Rows from block 3 of a small segmentation model, named by matrix and row number. Rows with one number within an expert belong to one neuron, the router's apart. Each number is 500 + 50 x the weight over its row's rms, rounded and kept within 0 to 999. All counts start at 0. Numbers have three digits each. After the name is the row's rms in percent of the matrix's.
Before each expert's rows are labels from the 100 images, of 14848, where the router gives the expert most weight on average: "strongest on" is what is common among them. Only what is clearly more common there than usual is listed. The data: Sentinel-2 satellite tiles (TerraMesh). In brackets: how many of the 100.
# router: router (model.blocks.3.mlp.router.weight, 16x80), inputs 0-79
# gate: expert gate (model.blocks.3.mlp.gate, 16x160x80), inputs 0-79
# up: expert up (model.blocks.3.mlp.up, 16x160x80), inputs 0-79
# down: expert down (model.blocks.3.mlp.down, 16x80x160, transposed), outputs 0-79

# expert 8
strongest on: snow or ice (97); main land cover: snow or ice (93)
router.8 091:602535559486484491502495385524520626508581430520525508538554543489521567509530520576566468456440539605536543473446551469511448498520591496470530552480544501505546504499563510540462575560549475430440501446484439495393561565519479401453532468
gate.17 016:451492561541535544555576466444521617493563495546472548495497406558401442566531535436470579502504537501585424480468482546508517446502523363520581512478513474524493489453512487583375539489525504495522481432519526483540574423397483533499504479
up.17 013:486458457459678531441523458553433487481456519494481551507503576556528513461454503551493383608441425461435457569511534538507526558444482500507487475515531432468465534532484483501662427501462527546556434489455515516432455554483523506537507489
down.17 011:438444471533422529541463463439387469440353502467499509512451548505485495537501485535511547453509556441498530506557520534398393462518514454583453531512532443485443490546477587561540599497445553505532474514475491561488416438530421448578548506
gate.18 159:504473522535487551479457502527423559486367526412487471535376515589471388591511525523466539437525496415475458474516584586452484512440484525463469506516461452537444439482413530515512543525467482557553417492547479480491496421396520477526555548
up.18 184:490499358378533553504451478539427509549554507450575543405524460531455518466504488523438493523474479487511454550477475390573422493539492516461544415528511525595477460518515506472520541551540466524512427429567503500462583577570474453397547488
down.18 194:453551545588421500498556447465569503536512516571560598534514438501446513433455396436559503481583568542502481500532507535436569397485479487574471532458498455438543540518471500547457425453505507443467528576474482509551409527449499485608425455
gate.19 124:470428406458417496466389485517561464524389550413572488515565458574508504483593481485459451474452589480573485519471518534534403439471488457460447433582533426531448458524468542532550487499466416537479517455581523430518500488514459451514551521
up.19 125:563578434465592433465494420469554464546561496527531470431558524519459590482458546518544525498545496546615539549378448479586502491490545463544533566518535566487531438483543605579481469513474433492480494503524475563466598516569483472481522422
down.19 124:594521558513552526454446461501465448532565532417503482494401610605467554473541503533461522458545418452407516475445496511543443540487457532547479523487459508516447451508505469631517469490425465505455563520469422543441560440426569527563558527
gate.20 051:491577496463401505493429520435559495585526479439554465547479480486514504508466493497546532539475474508477492394512443583431428564496420503531433556468512472563518401456453459529453455500536437538423661474563532535537539567460488480434469564
up.20 060:437447472369501473541600469521485505526448495501502552525520435489470485442402493497465488427494439593443406531512506607522507446468527455488459484583553532544526488550539606484514474538469551484503499472505532549452406509532498510675476497
down.20 049:369505450487529532385476475378419553411466516494675530465467481471527603519536506486534457509578560497499452501445565570562505502413551412506460494512519507493491501565546530436524534510536475491454499563569525522537526516491483486491514483
gate.21 037:506526526558530510445490498453469487494468464538554432544466514504552645422575544533576518583555452483509585456542453438428460534455583495507543532504481549450529501496498426495485599537582458515391493577482467472411442515490505609516450537
up.21 034:494510552524543490445500543475450486481425467545501430505462503463546638467543563509548557538524415460500594470531404412422442533442551540518517533517457519463559503479499382469453591515558465513442489578427499450436434505496525600519462524
down.21 046:536525474487559528464520409498572419544450567489576522486407506567441525391522499468572481590522461456518466500579524545476549543460494430595463503474470466481516464480462370464595568481513482490467500618453441501489522523391515497496460517
gate.22 023:578506426507508495601483472503526461452549497468472532454465510547453527432442521577482538456472409561568600595571454379498490590460516494466527476512451566505532548478510557524455550545503434532567427474467462561521437470619446538494452518
up.22 033:523560428530442470623462461437442427508590471453462527464472570526411509492441497579482563386465461459516586527537481481514513561531496476493428493492485543582545487438503578553514531503511502486528465452430445509533540489621462437465495396
down.22 021:466540434524565417449507480457495472466443560521507468416411532495473535521535522421513498587542465459477494519414494661562604517410504514481424411523509491430520466460461560531606474504510515544554495521553436534512482484461483581520430479

# expert 4
strongest on: main land cover: rangeland (85)
router.4 088:522464434449406435537484535469495500542585442462508526577554486460558513476486430553503446536521528542495495559614472453489515457495538567505432456515574559498477538507619400464450422567503502494399495427456543510516518586563554440463487423
gate.10 035:549569499563470431552578432425454500603536461518457552458505490506463428506418519537513492486446539577556533488555512576423502458506508306531606503509544495503484510450476460472540407492433468505495486429505467474565514556484455482478447474
up.10 030:517461515555539494507513445556590381430451487546593497534440494512526580523587494505526509537506400469428513515477513470494500536487640522480398504480493492478507618510514595522534556538579584490543556590497462540436509475454527537563493510
down.10 027:406534564539436484489538512475527529474464529541507540593594456457501527413397460400563483519530629529589495490519515548433527454588476506602499504471494509449536551599524488464421457460520500503441525567478488506527457423497435441538460508
gate.11 113:577520561536544522484556578534512424413463480546583502534471465483512541509542496416554478516577539513490516484557571445466529607483490566495428551426424522518490526504505391516450546513570572440497552644463500603479509485464532523567507530
up.11 119:525613449547451445530530485490560416628510482513535524458457447533441508498440512467554548570431490517569528476546481523424460463450488458544485465517579452547522436426466506450562459500515407495511491436511435473515459594501432376442427490
down.11 121:472509578677445495448529470485469566471487505518545617508528468475500467474465473496566509417499620462586498505516554564489553454531488472561531553440464510486543548485428541579483471400455428465542508497457409494545488494434493507532514418
gate.12 129:603589550553455441538562432491484545481507465469452459544516589504506422525513442584570456499338461524553560486503513597512510577494486494507539488501442512523496558537466597538562420432508445508521530443479444427492490471466418544540486490
up.12 133:399473466433525529488474607492495512469513531509468552413514402459477521552447550400427508506569547489530452496524510444572514412536517490449518491494572545541494443455513388442369563503488513479508417524539533538573491543523550449398540496
down.12 126:492528542497538611535550493451458512571495486464486528419474475553488506563393531505559573622477476435556530423481548524484527547475538457432584502447496509531399468403425488470518542513496451516514442495545449491509556570394463411441460459
gate.13 144:455432500464524548378452565599525445419478471516472469604488495476537488579569483454526522436457522456474432485484545443561476476463543529417436540496466565526515443490512527618436609531536598461508588483491550493503557443505541475500547513
up.13 133:462564510467403477575501531406500558590518537441415513511520570544467477432424452504466534490492478445514622458503494572402446493516426551552516442509479503547470495529484569454502429466400415576424477451458439459560463480534446506471487489
down.13 137:478613580595477555401579537475491519532558480534533534530475467490500479524455476539624579516504550452524572441488487583414532571484467502536507580393430497498504534451436535495468446440467410443475506513420494494522465478399529508494493462
gate.14 095:510491506476438461486472509499393527508490497445478464556508578523494429470478403584544507476380530410461521512493470525482452527530411501575520502536417521572503484579497610582562424427437427525480509470512456440543519418486400526554486532
up.14 111:578466531523487489478441430517467536494487541423450455614510624565503453471553417562572495451412535436469525506483562550503469524500483606542485538528392501503511474553482562604569484468448488545460546479488458468477585416478466476562547505
down.14 094:589441515530513438441543492501478492424540496602586576522429485400461532438544507527499507392541537488428523534518481472529501538492465502607430558455472471480603615544549494545474500446467513433519506560421498498463467456500608548521515453
gate.15 198:494389424497504463454481432500492411509495566478506486528453547615486425490550464482501508538514503471446381537528548490532540470391502428523451474600545436476492442487514494551562471561469575605460447476546558504595553446502458459532432514
up.15 199:492526489558467473580543501464593440555534514491461526582527528506541474502467390519527485575537469507495525502541499548408655480461515526527488479515515462450443572520512597466521360512483521549447452471444534483608493553503500532569397451
down.15 187:529574498475581621474496519525502530494501545454468447523430566600480480551577491519503521473472478501403478432567479549405500559477489574478458582494414429535408427483437441501508502562519477506490461490466475580453426444487523550509531621

# expert 15
strongest on: water (74); flooded vegetation (52); main land cover: water (31)
router.15 124:514453494475463496540522600532438418466403544529484477454528418446522465489468489404492450501520532439521438524581506454497547562555475476519536472553534506476496512567539393444566509426451545520564462591565561472573392439479485569546450574
gate.10 121:600520452569440509517484426466424483558522517503502458506464522597493447569568440539516517468495495469511440481463505538487438472494520396557475496553543377564392393539521586515535473510406515571491463488564510457551580499442460524510426526
up.10 129:513508536411585585503566537573511557489495441500470517587477535465536533552442401544503478542382435458452564440505426522439540501503567546436461527457417460534484536530472522461461546497543430455516545509453445446403435582447549465447506496
down.10 133:453491432549350514491403456511540440448484477507537476516511518546599536493571504550440472393545483509462456500457498424463473403464565481509438506606563442469481402557553540514499557573518582519509477531492566547481518532541489442568526507
gate.11 127:567561557580597512527542511463554478545536580540482568446455476536408500457513495444556594469499489531558534409509517530480511504519448518575536633454453491505520448447460459576426456475431448501488575495472419569568539491408554493485535492
up.11 123:469411484469610508508476524507472486420458455512560571501575486503537518583467448493445399584496471368492474516570541491616558444525607479466491457452485510595448558512488524479452537461503530498600541530509463500509481531486539599443460490
down.11 125:486559494440520567487541581564583420536521505579421440552499424483517530516474459467549563511552498466497537381422415402380498461506489475525493566490506435534483366532518559468424525489501551453462514565466536507504474548479494458465460552
gate.12 113:629535489508566570438556508563502440556504468501492446485463444510531508549493476472599510542524548480560556407460453490480537456410470419475547491573548487493437456466477430437561476501531404516487487489592495417551546581458448460433412477
up.12 125:461443535535570444522560435603531525471344545593430414493453491483492401520509606501486507463507535529474495490484485486464479479503500410494557527519531502509598463470468531482565602521556554477532450519492492476407457485535437523577479587
down.12 143:485528436475587522544480487445468533444487549456476495435475588508441562471577507528426460447416433536424440536555456515518526518537465606508474527539418478528524456526466452488465526533535535529556428473453460632418493496574528607487583555
gate.13 102:555401503496573476390533481524609454507450491442533485504486466480485497514528494486548496552501534538565442533467527496636572480441510454391426486521525523448519500413478455574487486537606520457478550474537516439557579565463515442501469384
up.13 081:519422483508448426507515483435504578474485435483423451561498572467482436572508448617452488429448439581449404519499497466550596491414520545432476561469456479506507576517474560528466421498527483428555517481559469517588488568505455424536466496
down.13 082:455504434422546536540523438448523518546460495471514520417538538526458586435424489522472530593526382513504496466480481440496563482427495501488525469526449478541470465510435564502517506535573534547547451571571378529479519618531371458501432540
gate.14 156:433545510499490485462410588435572457491564516514523536531484451491515530440569491463483530489552492456545514452511525536543487510503416535524461533395474558529532465481492464535420520464476535480436647499434517533573607502525604488399611441
up.14 155:534512516580406463527488454474524469549470556493479537503528496528520438504474407492510551502443484446632546433513561530489554455500498487591558533509551449517495470468447517525527464447428447589503502494496388369634516526447435481472425451
down.14 164:506527518578471523514509506531505384544495478522520595502573392498507462494439408438574472474563583430593516499551534490474562422529519463565531506426487513523448504505441510527494451391414485435531562508507424482574488582448499535485439428
gate.15 048:520451535497454473491445551537404528477550430577494539536514517515446504603438590469508499466568567523401455532521508466498393492475497500486462491505529521487449537504551504505513441481457570456533486536568487560540377368507449513616449589
up.15 050:464521483445491435500519425400513616513443507463540460542535512440531529511535438583425401504620431549481465496455472565575526552456514414480506505481555449536516556579533594446538397480479516484459572504583586519494502484475506525524483494
down.15 041:512534544523451484501380424481467472498485547439464489545454570602493504499509603542454532438462494474517491480441578553492388483492562489535544535546551518443512400502500494550552543518378492572463497492490513455507529372431542508586580484

# expert 2
strongest on: snow or ice (92); main land cover: snow or ice (88)
router.2 093:609535548498482491506491385522520616507578421526525497544548538504516565516539522562563467449435548606540546473434553479520436501505589496471532547486552500510536496506553510550466573553548477440430512432493437492396575558519472403464524470
gate.17 174:428515458569431472552412502437474518486502516453395491572487495519545433556537504492551445496452590454545435457461540585473459432609519516526520499508545484518490456562460495451547497458488580479511643482530505462499567513444501391553590456
up.17 161:486518545588472486547484400499505537526480494457462565559510496542497487512482549529484498392450505464587461425441547609497477360493564470525567506514579444561472406533454584559520548488455461511503422432505406473467510548477469466523553423
down.17 173:439398454496491526491497507512459600469508464517503569530533500455497481431472479498524427513467605576469406638582491506453498456582455531525446450516449475432529591531498452495498461521613554462546469451491538572428464541550480422556538485
gate.18 018:544526601486597449561550556442498555522484511438437396510451504484483478521504584526465573540375520463452514445535431554466395527580418548527516502502537517560564454460520479477440545492564489516490556460486466488485502421494441412465565566
up.18 019:562523573639438543548548442543503464515553501481405454496542503550536455513477537498573588521483551514554545482511435426478496431586513506506572528416511506479507397425462479540501466472525523487487451485468524584463571526498365430576467517
down.18 016:652461538451430426585518486502502514541491465513533554576550521497515464481550436555431417410554416581423455488534440504554531536417476552442487528515497470493477590541571438461523438497518514455489569497591483555498454586523496495534477512
gate.19 098:443497434461472458472488550523555431452529537525578578534531468477464487502541421522515486448528486465385487596521501517516523547486510572508337518467411478461508570546487553484443475448402506476567519548449483564522441415469542611548474493
up.19 091:416448501462491442529459518410437517520445478466566555539598534509518581476450508480449508544510487478490513524670466510391454376521461539572545520518481476526537517543508472482470429488504479534409474530449461495531378443551461489518515579
down.19 095:471585500492452506557450471457479462521541544449388533552575552457517610457438427431539498581525440456524474500523487512465596448668486541606505507480453507486510454562495426462514452403503539501491543567449463531469523524497510532520508445
gate.20 130:403512483445603479558435532442548531491500535462402502523510511510478517549442544415501465610405492514583427444481523605542429503548555525453604427538560504523432460521507523565462518548500542556492530435577496463505503519504494472501598462
up.20 138:465518469550473497558442468480537535594460526528408556463515533575434492508387555446496547519462504537576515424436551517471450437476529454484564451522522472463462443455440558609451490525436497512523581445553415500498464521457380407560504473
down.20 140:520486463489532483540482535499453530479496513463481510565517519494475477469497417400525420468414556580477431584656465589455452530580472603523467483499461460493473512592533389512493439516552526487491547462528450606488433500546474475532543575
gate.21 088:496537473504516495503502447443582491591553589461588522489492447546440515434524548501549528495505594581472497502580534516508408476490433522561527505483513516479541445470518364469513465530487546462353378510441531468498543471570525464521596490
up.21 092:504532504488587470461521569574478544528499490533496538445502474482411513482452432386522503484537487495553478578542454534545479545496458628499454464426439548495524594545521537509432408470447460498548487548528483577485505453523553674432533482
down.21 086:588446530488578460423552554450539493493594511589440453586481502423421536467521494488503510498480529501524457526450449485525488492541457514547473523454475558480568558546545488576326444453509501471444586526405543492503485446471600519527557494
gate.22 041:515565525576474565444535521526519417504493505576555541402485443481402489521466487435561531476574604501504487481458523473473540491499486535506422511489413520451480484526506601547408459422450456407543576558511463641527478511501553542513434487
up.22 048:554537477576503501577499462499434340513491479484403467383538537532532509603481581554505504478487438516518520482439470466420469550506521416480590549510503510530471375441480541526573513531493561455579461535517478557469488526480443533544446527
down.22 037:561528577496539554520562558557431503537524482502443485416484415466451420573407505475613599540438587449567525402438536429479485522524490441457564519468484498554451455437451506493545532454475503415528503527559470479499500514447426433472463501