A small segmentation model, trained from scratch.
Model: 7.21M parameters, 64-pixel images, arch swin, patch size [4, 4], depths [4, 4], widths [80, 160].
Data: 145000 training examples, 12.7 epochs.
Rows from block 2, named by matrix and row number. Rows with one number belong to one neuron. Each number is 128 + 32 x the weight over its row's rms, rounded and kept within 0 to 255. All counts start at 0. Numbers have three digits each. After the name is the row's rms in percent of the matrix's.
# gate: MLP gate (model.blocks.2.mlp.gate.weight, 208x80), inputs 0-79
# fc1: MLP up (model.blocks.2.mlp.fc1.weight, 208x80), inputs 0-79
# fc2: MLP down (model.blocks.2.mlp.fc2.weight, 80x208, transposed), outputs 0-79
gate.76 094:092134194171053146141130120169175156116139159202127162147160076101128133104128143093111167075191150103168152125055128126098089133131124181163098108105150129089136135152148200173137151116120125120129138150088118129131095099171126175189139117
fc1.76 094:153179098175133073172153150122119085143111182124118088062144119167099085134097125098122100102116198129140135132124105112168160087120077133140158115142162128188123115148134158101100051090083094094169115115123093188115136181142120071143178123
fc2.76 109:136165117114057150091118114097158121135165135091160107121130142125143116094232090162125129127191120141126133145098147131128142190101080117145086146123091140103135121119128087137177089138118100117038160136116190098164165081122130203129079142
gate.77 110:133131116159098135145131164121108115101187101085095110201131147105134099176126123179146144119104145147091097164113118110110135105126134165094123145156160107105105152095124115099139106157203151090145053074068139094176076136143095049197157108
fc1.77 106:097160106109144109129097073114191137136133125109138190100132146135108180140124114150087105136139076134128155076068111158166116104107140120115129075103116108169120110119055200170163142113128069102120193094131088124059145206149136142120149104
fc2.77 103:120175178153100159092148112120107200130104111142149102111120123115107146117081186155148171120148146111204110097088154143094082159144111084172189165139146125137156117139114190156163164103136109119125053178122113086103108106084063121167161129
gate.78 099:140128109174171150177187182092124109147187111136062139133109133139132088133095143096160139134124153140140108163128141131058117124174140117155182157121131142089121144106136092129098111177106209144106066100091183154136168190090165084109164100
fc1.78 106:139142115120109123172160095160123142179118098143103125068187159146140149153095165151126109122152132158158220147082105106104077133147165098117173107127145176131100130130152177165122108162054144122131166108160099160036166145128104192128099126
fc2.78 100:106149147092188133093130154157108133056108076151126108134134149097116191157098189090138152183117109087155110124148145113113087158156133100124138121155100167169158098140135140138141237127172141143150080150093085130086061121150096138135156172
gate.79 103:098167097065208137063135171117182110134110098109111082158123166101153177139113138085160092183117097123163135082107089171110100148124148100105105091193116161106117152117120150133146108142168099126119212124171130118055125129124150140087127136
fc1.79 108:094114134187142077152155139061151124118139105152126159118058142148087115139148141115084136084086118127104120141084079237140078136136132146134135130126136094138117170128105161149088099130084122148141227091139090158148115127079139162159173115
fc2.79 109:110148069151079102158071150111108104097132147118120101132103165202130119141154168147068169080072087086125083128142117156095070131129140155127076121184160103125125115115126147136147133151121126209145111087102110108154053086161108091133164165
gate.80 080:166168148126080161103121098143079179144159062123108156188103145143096150141135119184156140080075078174166088084072122129133057102101162119140152146133144102139098129199147191165086133121137122140134109095138106075115102113111130082113150141
fc1.80 077:125141171117131163075135139104095159100119058106144090121148129104127162100073192175073150163212142148125216117077126084129118089134119109106151136092154135133119140120156116126044162136167109134076128147129142118125137150141129080058133133
fc2.80 069:094147152165162033110160125055159083095105146139162124088114148141085145138112151070124157192123120120113189111189158173164134142074113139092113098143135145137166121054111108131106158137156128150111114144108114123190076110140112170126085120
gate.81 104:129128140180061143101163129101107169136145085131160135188114114132146113087122157190101151083166149140113132150124092126070120141093057155173082157125121108141122185140171157135108088136187105086073132137079122141151092099122107062190126152
fc1.81 101:103112020093145162151089157109109088089141140114141124093157138158145136125172170144100157132123155085100088186181132051107132131135110088127079160161105140163111084105140107136149148161155163116162085141130168151161107099198102128155138178
fc2.81 103:171153123147104112166135161110146134124182023166114110173132164155165110178120117122118106125063097184140153124147097123064095137148142124099085132114093133143070165115145153164092130195158163123126216095136112149099113135140085104119119156
gate.82 128:134143088057149192087132112177160093148139147142133123110123124111156159136133112137167182158091053107157113095110146101131151131072152136115126129171122146111131085109112147081173167143151095183155042134116155064129154145157140188075088117
fc1.82 114:138088111149157110113183137076093180131145111061120070109099160138133092155080166162092122196104123111094118094087128172169182148131113118096091095142150119171113150089134136144079097158187102132112149128139102109098169169060130068124101138
fc2.82 122:092175135129130136086112176172180061139123173142117090149150090140110099127133119083193152144134170124205094135145100103055096170130092173152140137120102171102149108131110136130137081104141146112125146138110163105183081061150098176159157165
gate.83 110:110167112205066145098104112092141109127087091087193140142117153181178133067181104154108101141172127131102178132148161098092130087113047108146066131119102099128098089111104126128128122180164153136097099171101161176120159140124131120153125153
fc1.83 101:183103111135122156114152117106042168132150080134119121097058127133082099139100141183053159113098030089108099121103128158163177131129137118167118139109123117163129120122102131119085135126138116133185126167107113098069158174078170138105108102
fc2.83 109:154118109147044123133144123088073203157157064134133139094140150101122151087081183165061131089156081180074087139097077127167153138099095132123135130150127119080146168126142096128124084137121141105142118159150156132071107174106125100164127091
gate.84 097:212094132112116091127106103116115169139122134118097063165154185203098127110123133093140104135134140162161146164138161144160083134114132134126107081154141134090110128164183155149108076121056119181093119109139108140103112011139100133142123148
fc1.84 094:140121166170114121197128123116115143130121128152113152095121117159113110212101198085078119131202166132117187096102156151155124127136174130071130101112187132135094111079147134123086136158056111118153182113153061176091130167123150121131125113
fc2.84 097:153075106134143121173137082102139205187140171104077140091097134166103092101112174146104113125077161196100129135112096154151136087136124131107157089149157078099113105086099071116101109157101093151121114064162130160072165176093112107122131102
gate.85 134:114104078125138174103079113161103111129088130098149129157127104145126061135205119168144116107114151120096053187185146115121102116121117094128119150134070119087112115128089075120218108157159185091183087114130156125127121097154146134176161129
fc1.85 115:130157131177153142123140133179233109178139162142108133087164074136114119084169150104160132113136152146132151107153103119107167135110074102173140162087085126150141067111081111120138082096061122094093128111102123174105147169140143216117131132
fc2.85 128:186138150169205132103196120160122168117079168146096057116046121131089106157157180172161155130102128101129139094081102164089116150131108101117135180118137070146154137116089154105137130113148123137165101133124110132096138128048125122125145184
gate.86 111:097224141159150155125116110128162120143079166160194165074124083124125201148168170114136134113130131109155177064112137173129110137111152151093128147102117144151104094127087181071134123102107120105188178121149070163128112128160114171098155132
fc1.86 101:125147121063060135140112049176155143116104092155183147117215095123124159117120091167143110113086106141153139116086108094158134141125194106123156121106127139148126095178135209171103174071096108119138132161141139108085136142125079149130095100
fc2.86 102:175112154121073079149172121120137107142148090135139147121126103096156100107130071138089095108135081123124118136192106106166187188091132153124123103115162126119095206159185089124120032108115085116111192139145117133144122159107170111112079091
gate.87 090:128177127142205136091160093119100150121105174158169124087092131171075167140090141082169135182135145108178135139067161166164082133106141120103151041124140120145093160124114213117140110109144100168158089112156088151114119119124085150104139136
fc1.87 095:147046162114206096128186159076146147147085141102115121124074113093096169125081174112063142091158125128106162106168122147135150085138102153119141150142135142169141129104157110122059106180128125128102204121125089159114124130133178075108163133
fc2.87 100:129054057143159097192072122101081099184168114149174149110143133167117140112112112096144133167069161150104114178158102137123017133159132125129114099130156101133140121105144081115173126153153142148128108092161097107132118162170072103118139131
gate.88 064:139121096087154105110126096102111101126129129103122089188103208130101128146132123141111131105094132142117125139054100178093093169121113133144150102165100089130142184119084124187206138142196121124101174089137106063091119101082063103161109148
fc1.88 072:153089183161085131113124141162075203115097146162127118107098098154136086106143133119125131134196161148102153150184164102158129076102148165101059124081125158105146109125163116071106144167112171132136081157164103184149138099185146096072118132
fc2.88 061:117100138146090093130152114059082171107149092106138139124133125059164131119115096136098131190125089101108137101127121160192195124117121127114135107104147072141140165123138093063119101074138098156119115144161154113169186200083124163068097085
gate.89 104:096161050063148224134123125115087131135130075082135139095180107144118118141101163167125085147119160180112062179142111160120126137120143109114130160133096125161073108138086125112142104154135086109144098123199153200084121144165116113121132147
fc1.89 095:134171138136095124160151100093057144137143109188166165129132122098122206166131093112220146147148136118140148088150115058109099128152148039110191129152144111167125135151172160086145154097133129097144089119142131127123095154119089074115089143
fc2.89 090:035130084097096140056063151137158110106152101114168113122183113092195148142146112117141139116127151059200095140127126130181131097167148134141137107136172145133156102128154127158118155093101077145100141122120147104153144110145160153063147062
gate.90 091:177107144160098106195157105051147112174132178095082130111123145142116130131092108126121086081137141171139176164196166143110165116147132156139172155126135147108123108111129057156117088141026151117093130121077100160103124155114155120162139083
fc1.90 095:138158128171184148139147073118145169162143187128144113105143139154133108137125098127196083237089107151186104151109174153123129129153162121127175089101158095134127121127106171130140122146144107178128039089120135120087186169092125149109125122
fc2.90 099:132081103136135086202137139098136109132095111128090134144099128155107107144090203106131131186098145144112119138246156153045083137157136062117101127137156104126131136105132091090146148170161192124135124124118137142107088134136087075153140148
gate.91 123:097162081131115160079137084130123165151133092118153127156134129128131149159139170202167162096111135152127097103072100135113098074044136122133116153167126117170135069149088231109123128149167102108126063085105123128082109151149096097149150123
fc1.91 132:116108100156104134153166114121147081095116152145115132170142122138181067171205108130162098076096174118109086128158146098096181097132146080145088195135098093154111101164118125120133133110125189087120108160071127128104107114083108121214083144
fc2.91 132:145145062127137167127148127118120188150147074144137152149112117156103121134149115173201119116073202180132138185145078148050080109144113092165114177115082104132127136132112162127085125162127137067137111073099142176067115111140111103118148136
gate.92 134:094171106113196183112106117101133122131058159109153150106054153185073152079137118110083136149081079079122136106129140212127089135132125125163124104103100109158117092141087135104109136126092142172157186143132090144122137095124155174100153175
fc1.92 121:111119152136135146162158114140163123152181128112097152138120122165102112162089125188122179106131079154064174068061102114087139051115120130129143209105111101158108105094079173141079131126101123108095094142076101137104121170061134134158110126
fc2.92 133:104134070079118119188142160120187112157115142102096136084190091081151074097105143118104128137111084188145144125166138071145184128134126139099145133097120166086156143089126067086134109136132180115143093177144184120146143144192099119117079094
gate.93 122:100174062133142127131120096153101093155058141083144107097165112134103135114122185141177134163124153133128122158152132109089094131138080071154155130144109136163138054140097113099221115116151158105153090140163150153100143118176041160139143169
fc1.93 122:177168130094106115103126151154098150120147090166124125113103117065095139116127165173106173088125105101099146104144079059124112145135091151155129170083088125146184142101130098127134148073151061051163135147090109087067100162175158111079155127
fc2.93 124:196054073073156107168133114154065098093128115120101109105101130091137074134162123147089083099076094127092092159150147098211147167144147075106124109151162124141091147151160098143165135121110138145188117121165172134135176139139153147103097132
gate.94 104:146146150158140158053147053158119147130090134169107114081128119164144157132121159175132134066155154094143147074058145124147167106079154079130170136162121146160088040153128193167112134123056108129115090135112098145095127124132104141135113127
fc1.94 122:115166125089082106145110147121147116147116118141199194162146089123056156116130101090124139106062067161111170117155068176158058122110136160099104101111134109159123110165116153076092146095103115143158206111157097146141095145123095162095128121
fc2.94 107:167096116104086080173105120167179063190137139120152155113186086123141103104121100139127100083116111172186150150174156056155113146106172137104126100102172177104111142120175096164108080146112122107108182111140121086156153149178134144123103079
gate.95 114:113145128134091085136128106168100174154130114157073104103164113101104115144102181129121106075173175188149133176083079113119080109102110153104199086152164163116141140143130152119190114143113092097153113085171105148091092134206074136151159122
fc1.95 110:132162154159154135107152165170180097174193139153079137145122076119152107122114107057207105141119136183174084086067124117098142074139129143142128142130139155082135120119121132167095088117142157085097149130104136128108146187092177086161155080
fc2.95 117:142141131160126175116110113081110143096137080144164103086116170171133207170133193157117155114147093121138098154132129105105094181153128093125140159152078153150124080113117137219128196168155137131151079168115103162078107132114099179161146169
gate.96 085:129196147189075165188121099076093108148112191088124115123121103136154162171117212114102159129155166138187136109106169166117090166163130136122156132164202169131115072115147108112157128168138159146110131108105129143176137112146076128156151113
fc1.96 099:116064079096168133053088128111094125128125164089151162114119124193104099135183109134124106080083168079148069112117153163180137059110140108146090108149121102182097092137090133162098119115098103106127147099109091075112140114106169093130171104
fc2.96 099:128071129157156129095119085106116195124142124154162144109126117161135133169138111124183100132073252129148137136096158197168118103138175099100130125122152078121106128085113147161089129116105061103123144084166086098129141143064126131110120089
gate.97 100:182132111145154140165185133104139111204186094146105137080098132125135159118086104146141165102052080138159136107136110114089159103149136111201203182125119129119124126108137094116104088126091122141127093139097123091135148206087150113066113096
fc1.97 109:146150116112100137170121117179122163175123101111087077132162201134139112136126093135133129112114108141144180180062107099105065126148143187118153122142108171090123133120123200157132087167083158187161150083154147153084173105144111203105117129
fc2.97 107:114095100083167137088114127172116170096120081153196125086129133128112181132125182120125113142152155142083140144119145085136067142111153114103100086139103146157161128128165134146146226170146150112143083151157115162027100140179101144115135169
gate.98 126:161136105110042114145137112118083165147157091144121086105171149112124137123082162173133182113152183159122158152095105048100089160120084082115137141176143141110151134090186153151158117140152090114131088120142145126144103116188055076146096154
fc1.98 110:142142078096130183131159122080089135166161131145181165115072130125035133087108125151159217095092132114084146151113102160084060143149081125189108169136096085120166125079101121120148159138142110151156108120121130132172133125135123122074107135
fc2.98 115:161114111112151110132148113130156088108150075183104121119183143087164177119137161096117111150128081153216085146114140074163171133179175038126166120165151187105133142134179130186143115139171172121118164135133134120111127156148078114135099114
gate.99 090:108075121140119129154114163064156100093108145147140171148124082111131167127189124077096113097103109098155061168224136154165151122142141121137158139144149126129127116170161066114067145125095159153129107139093163138207109118130188146154179116
fc1.99 092:226124110143095103155151132140091167142143112151135110121101132109100119059124089144137125084075131145135152165162120093091147125133126168185131123112094106089161182155143102063106107104122077152197081150134122123108122169172116107036101131
fc2.99 083:090169155189109120113135146107114113115123169139082136144115106135095086166091152092173182112127170120154097148136100182075153139144108146148126181106097126084152133090074125120108077067116117114173119116070130174172081058081154103166162102
gate.100 052:135118165147121116159179165117088109111117146128128102159124123144133110147101088095134086109099176110070112143170163154133156126110147143108107105155146127158069181209216122082132038132112182119079104154135128139158081116091116099185102140
fc1.100 060:131128123137178142105125130123163153158109125114163199120130099152114171088142052160118091107062124118134115111155057162148149077116140137134139118102081163129115149167092168091042070109080095107136153076130090144113118146135164185089153097
fc2.100 059:159215130166095114142122077138110166092089133126095123104149128090133129131170158134157097114094140134234108121187172163138170141162143086133169136165150144137162103144103111116187155101132120145152084115112105154112148170172044160104136104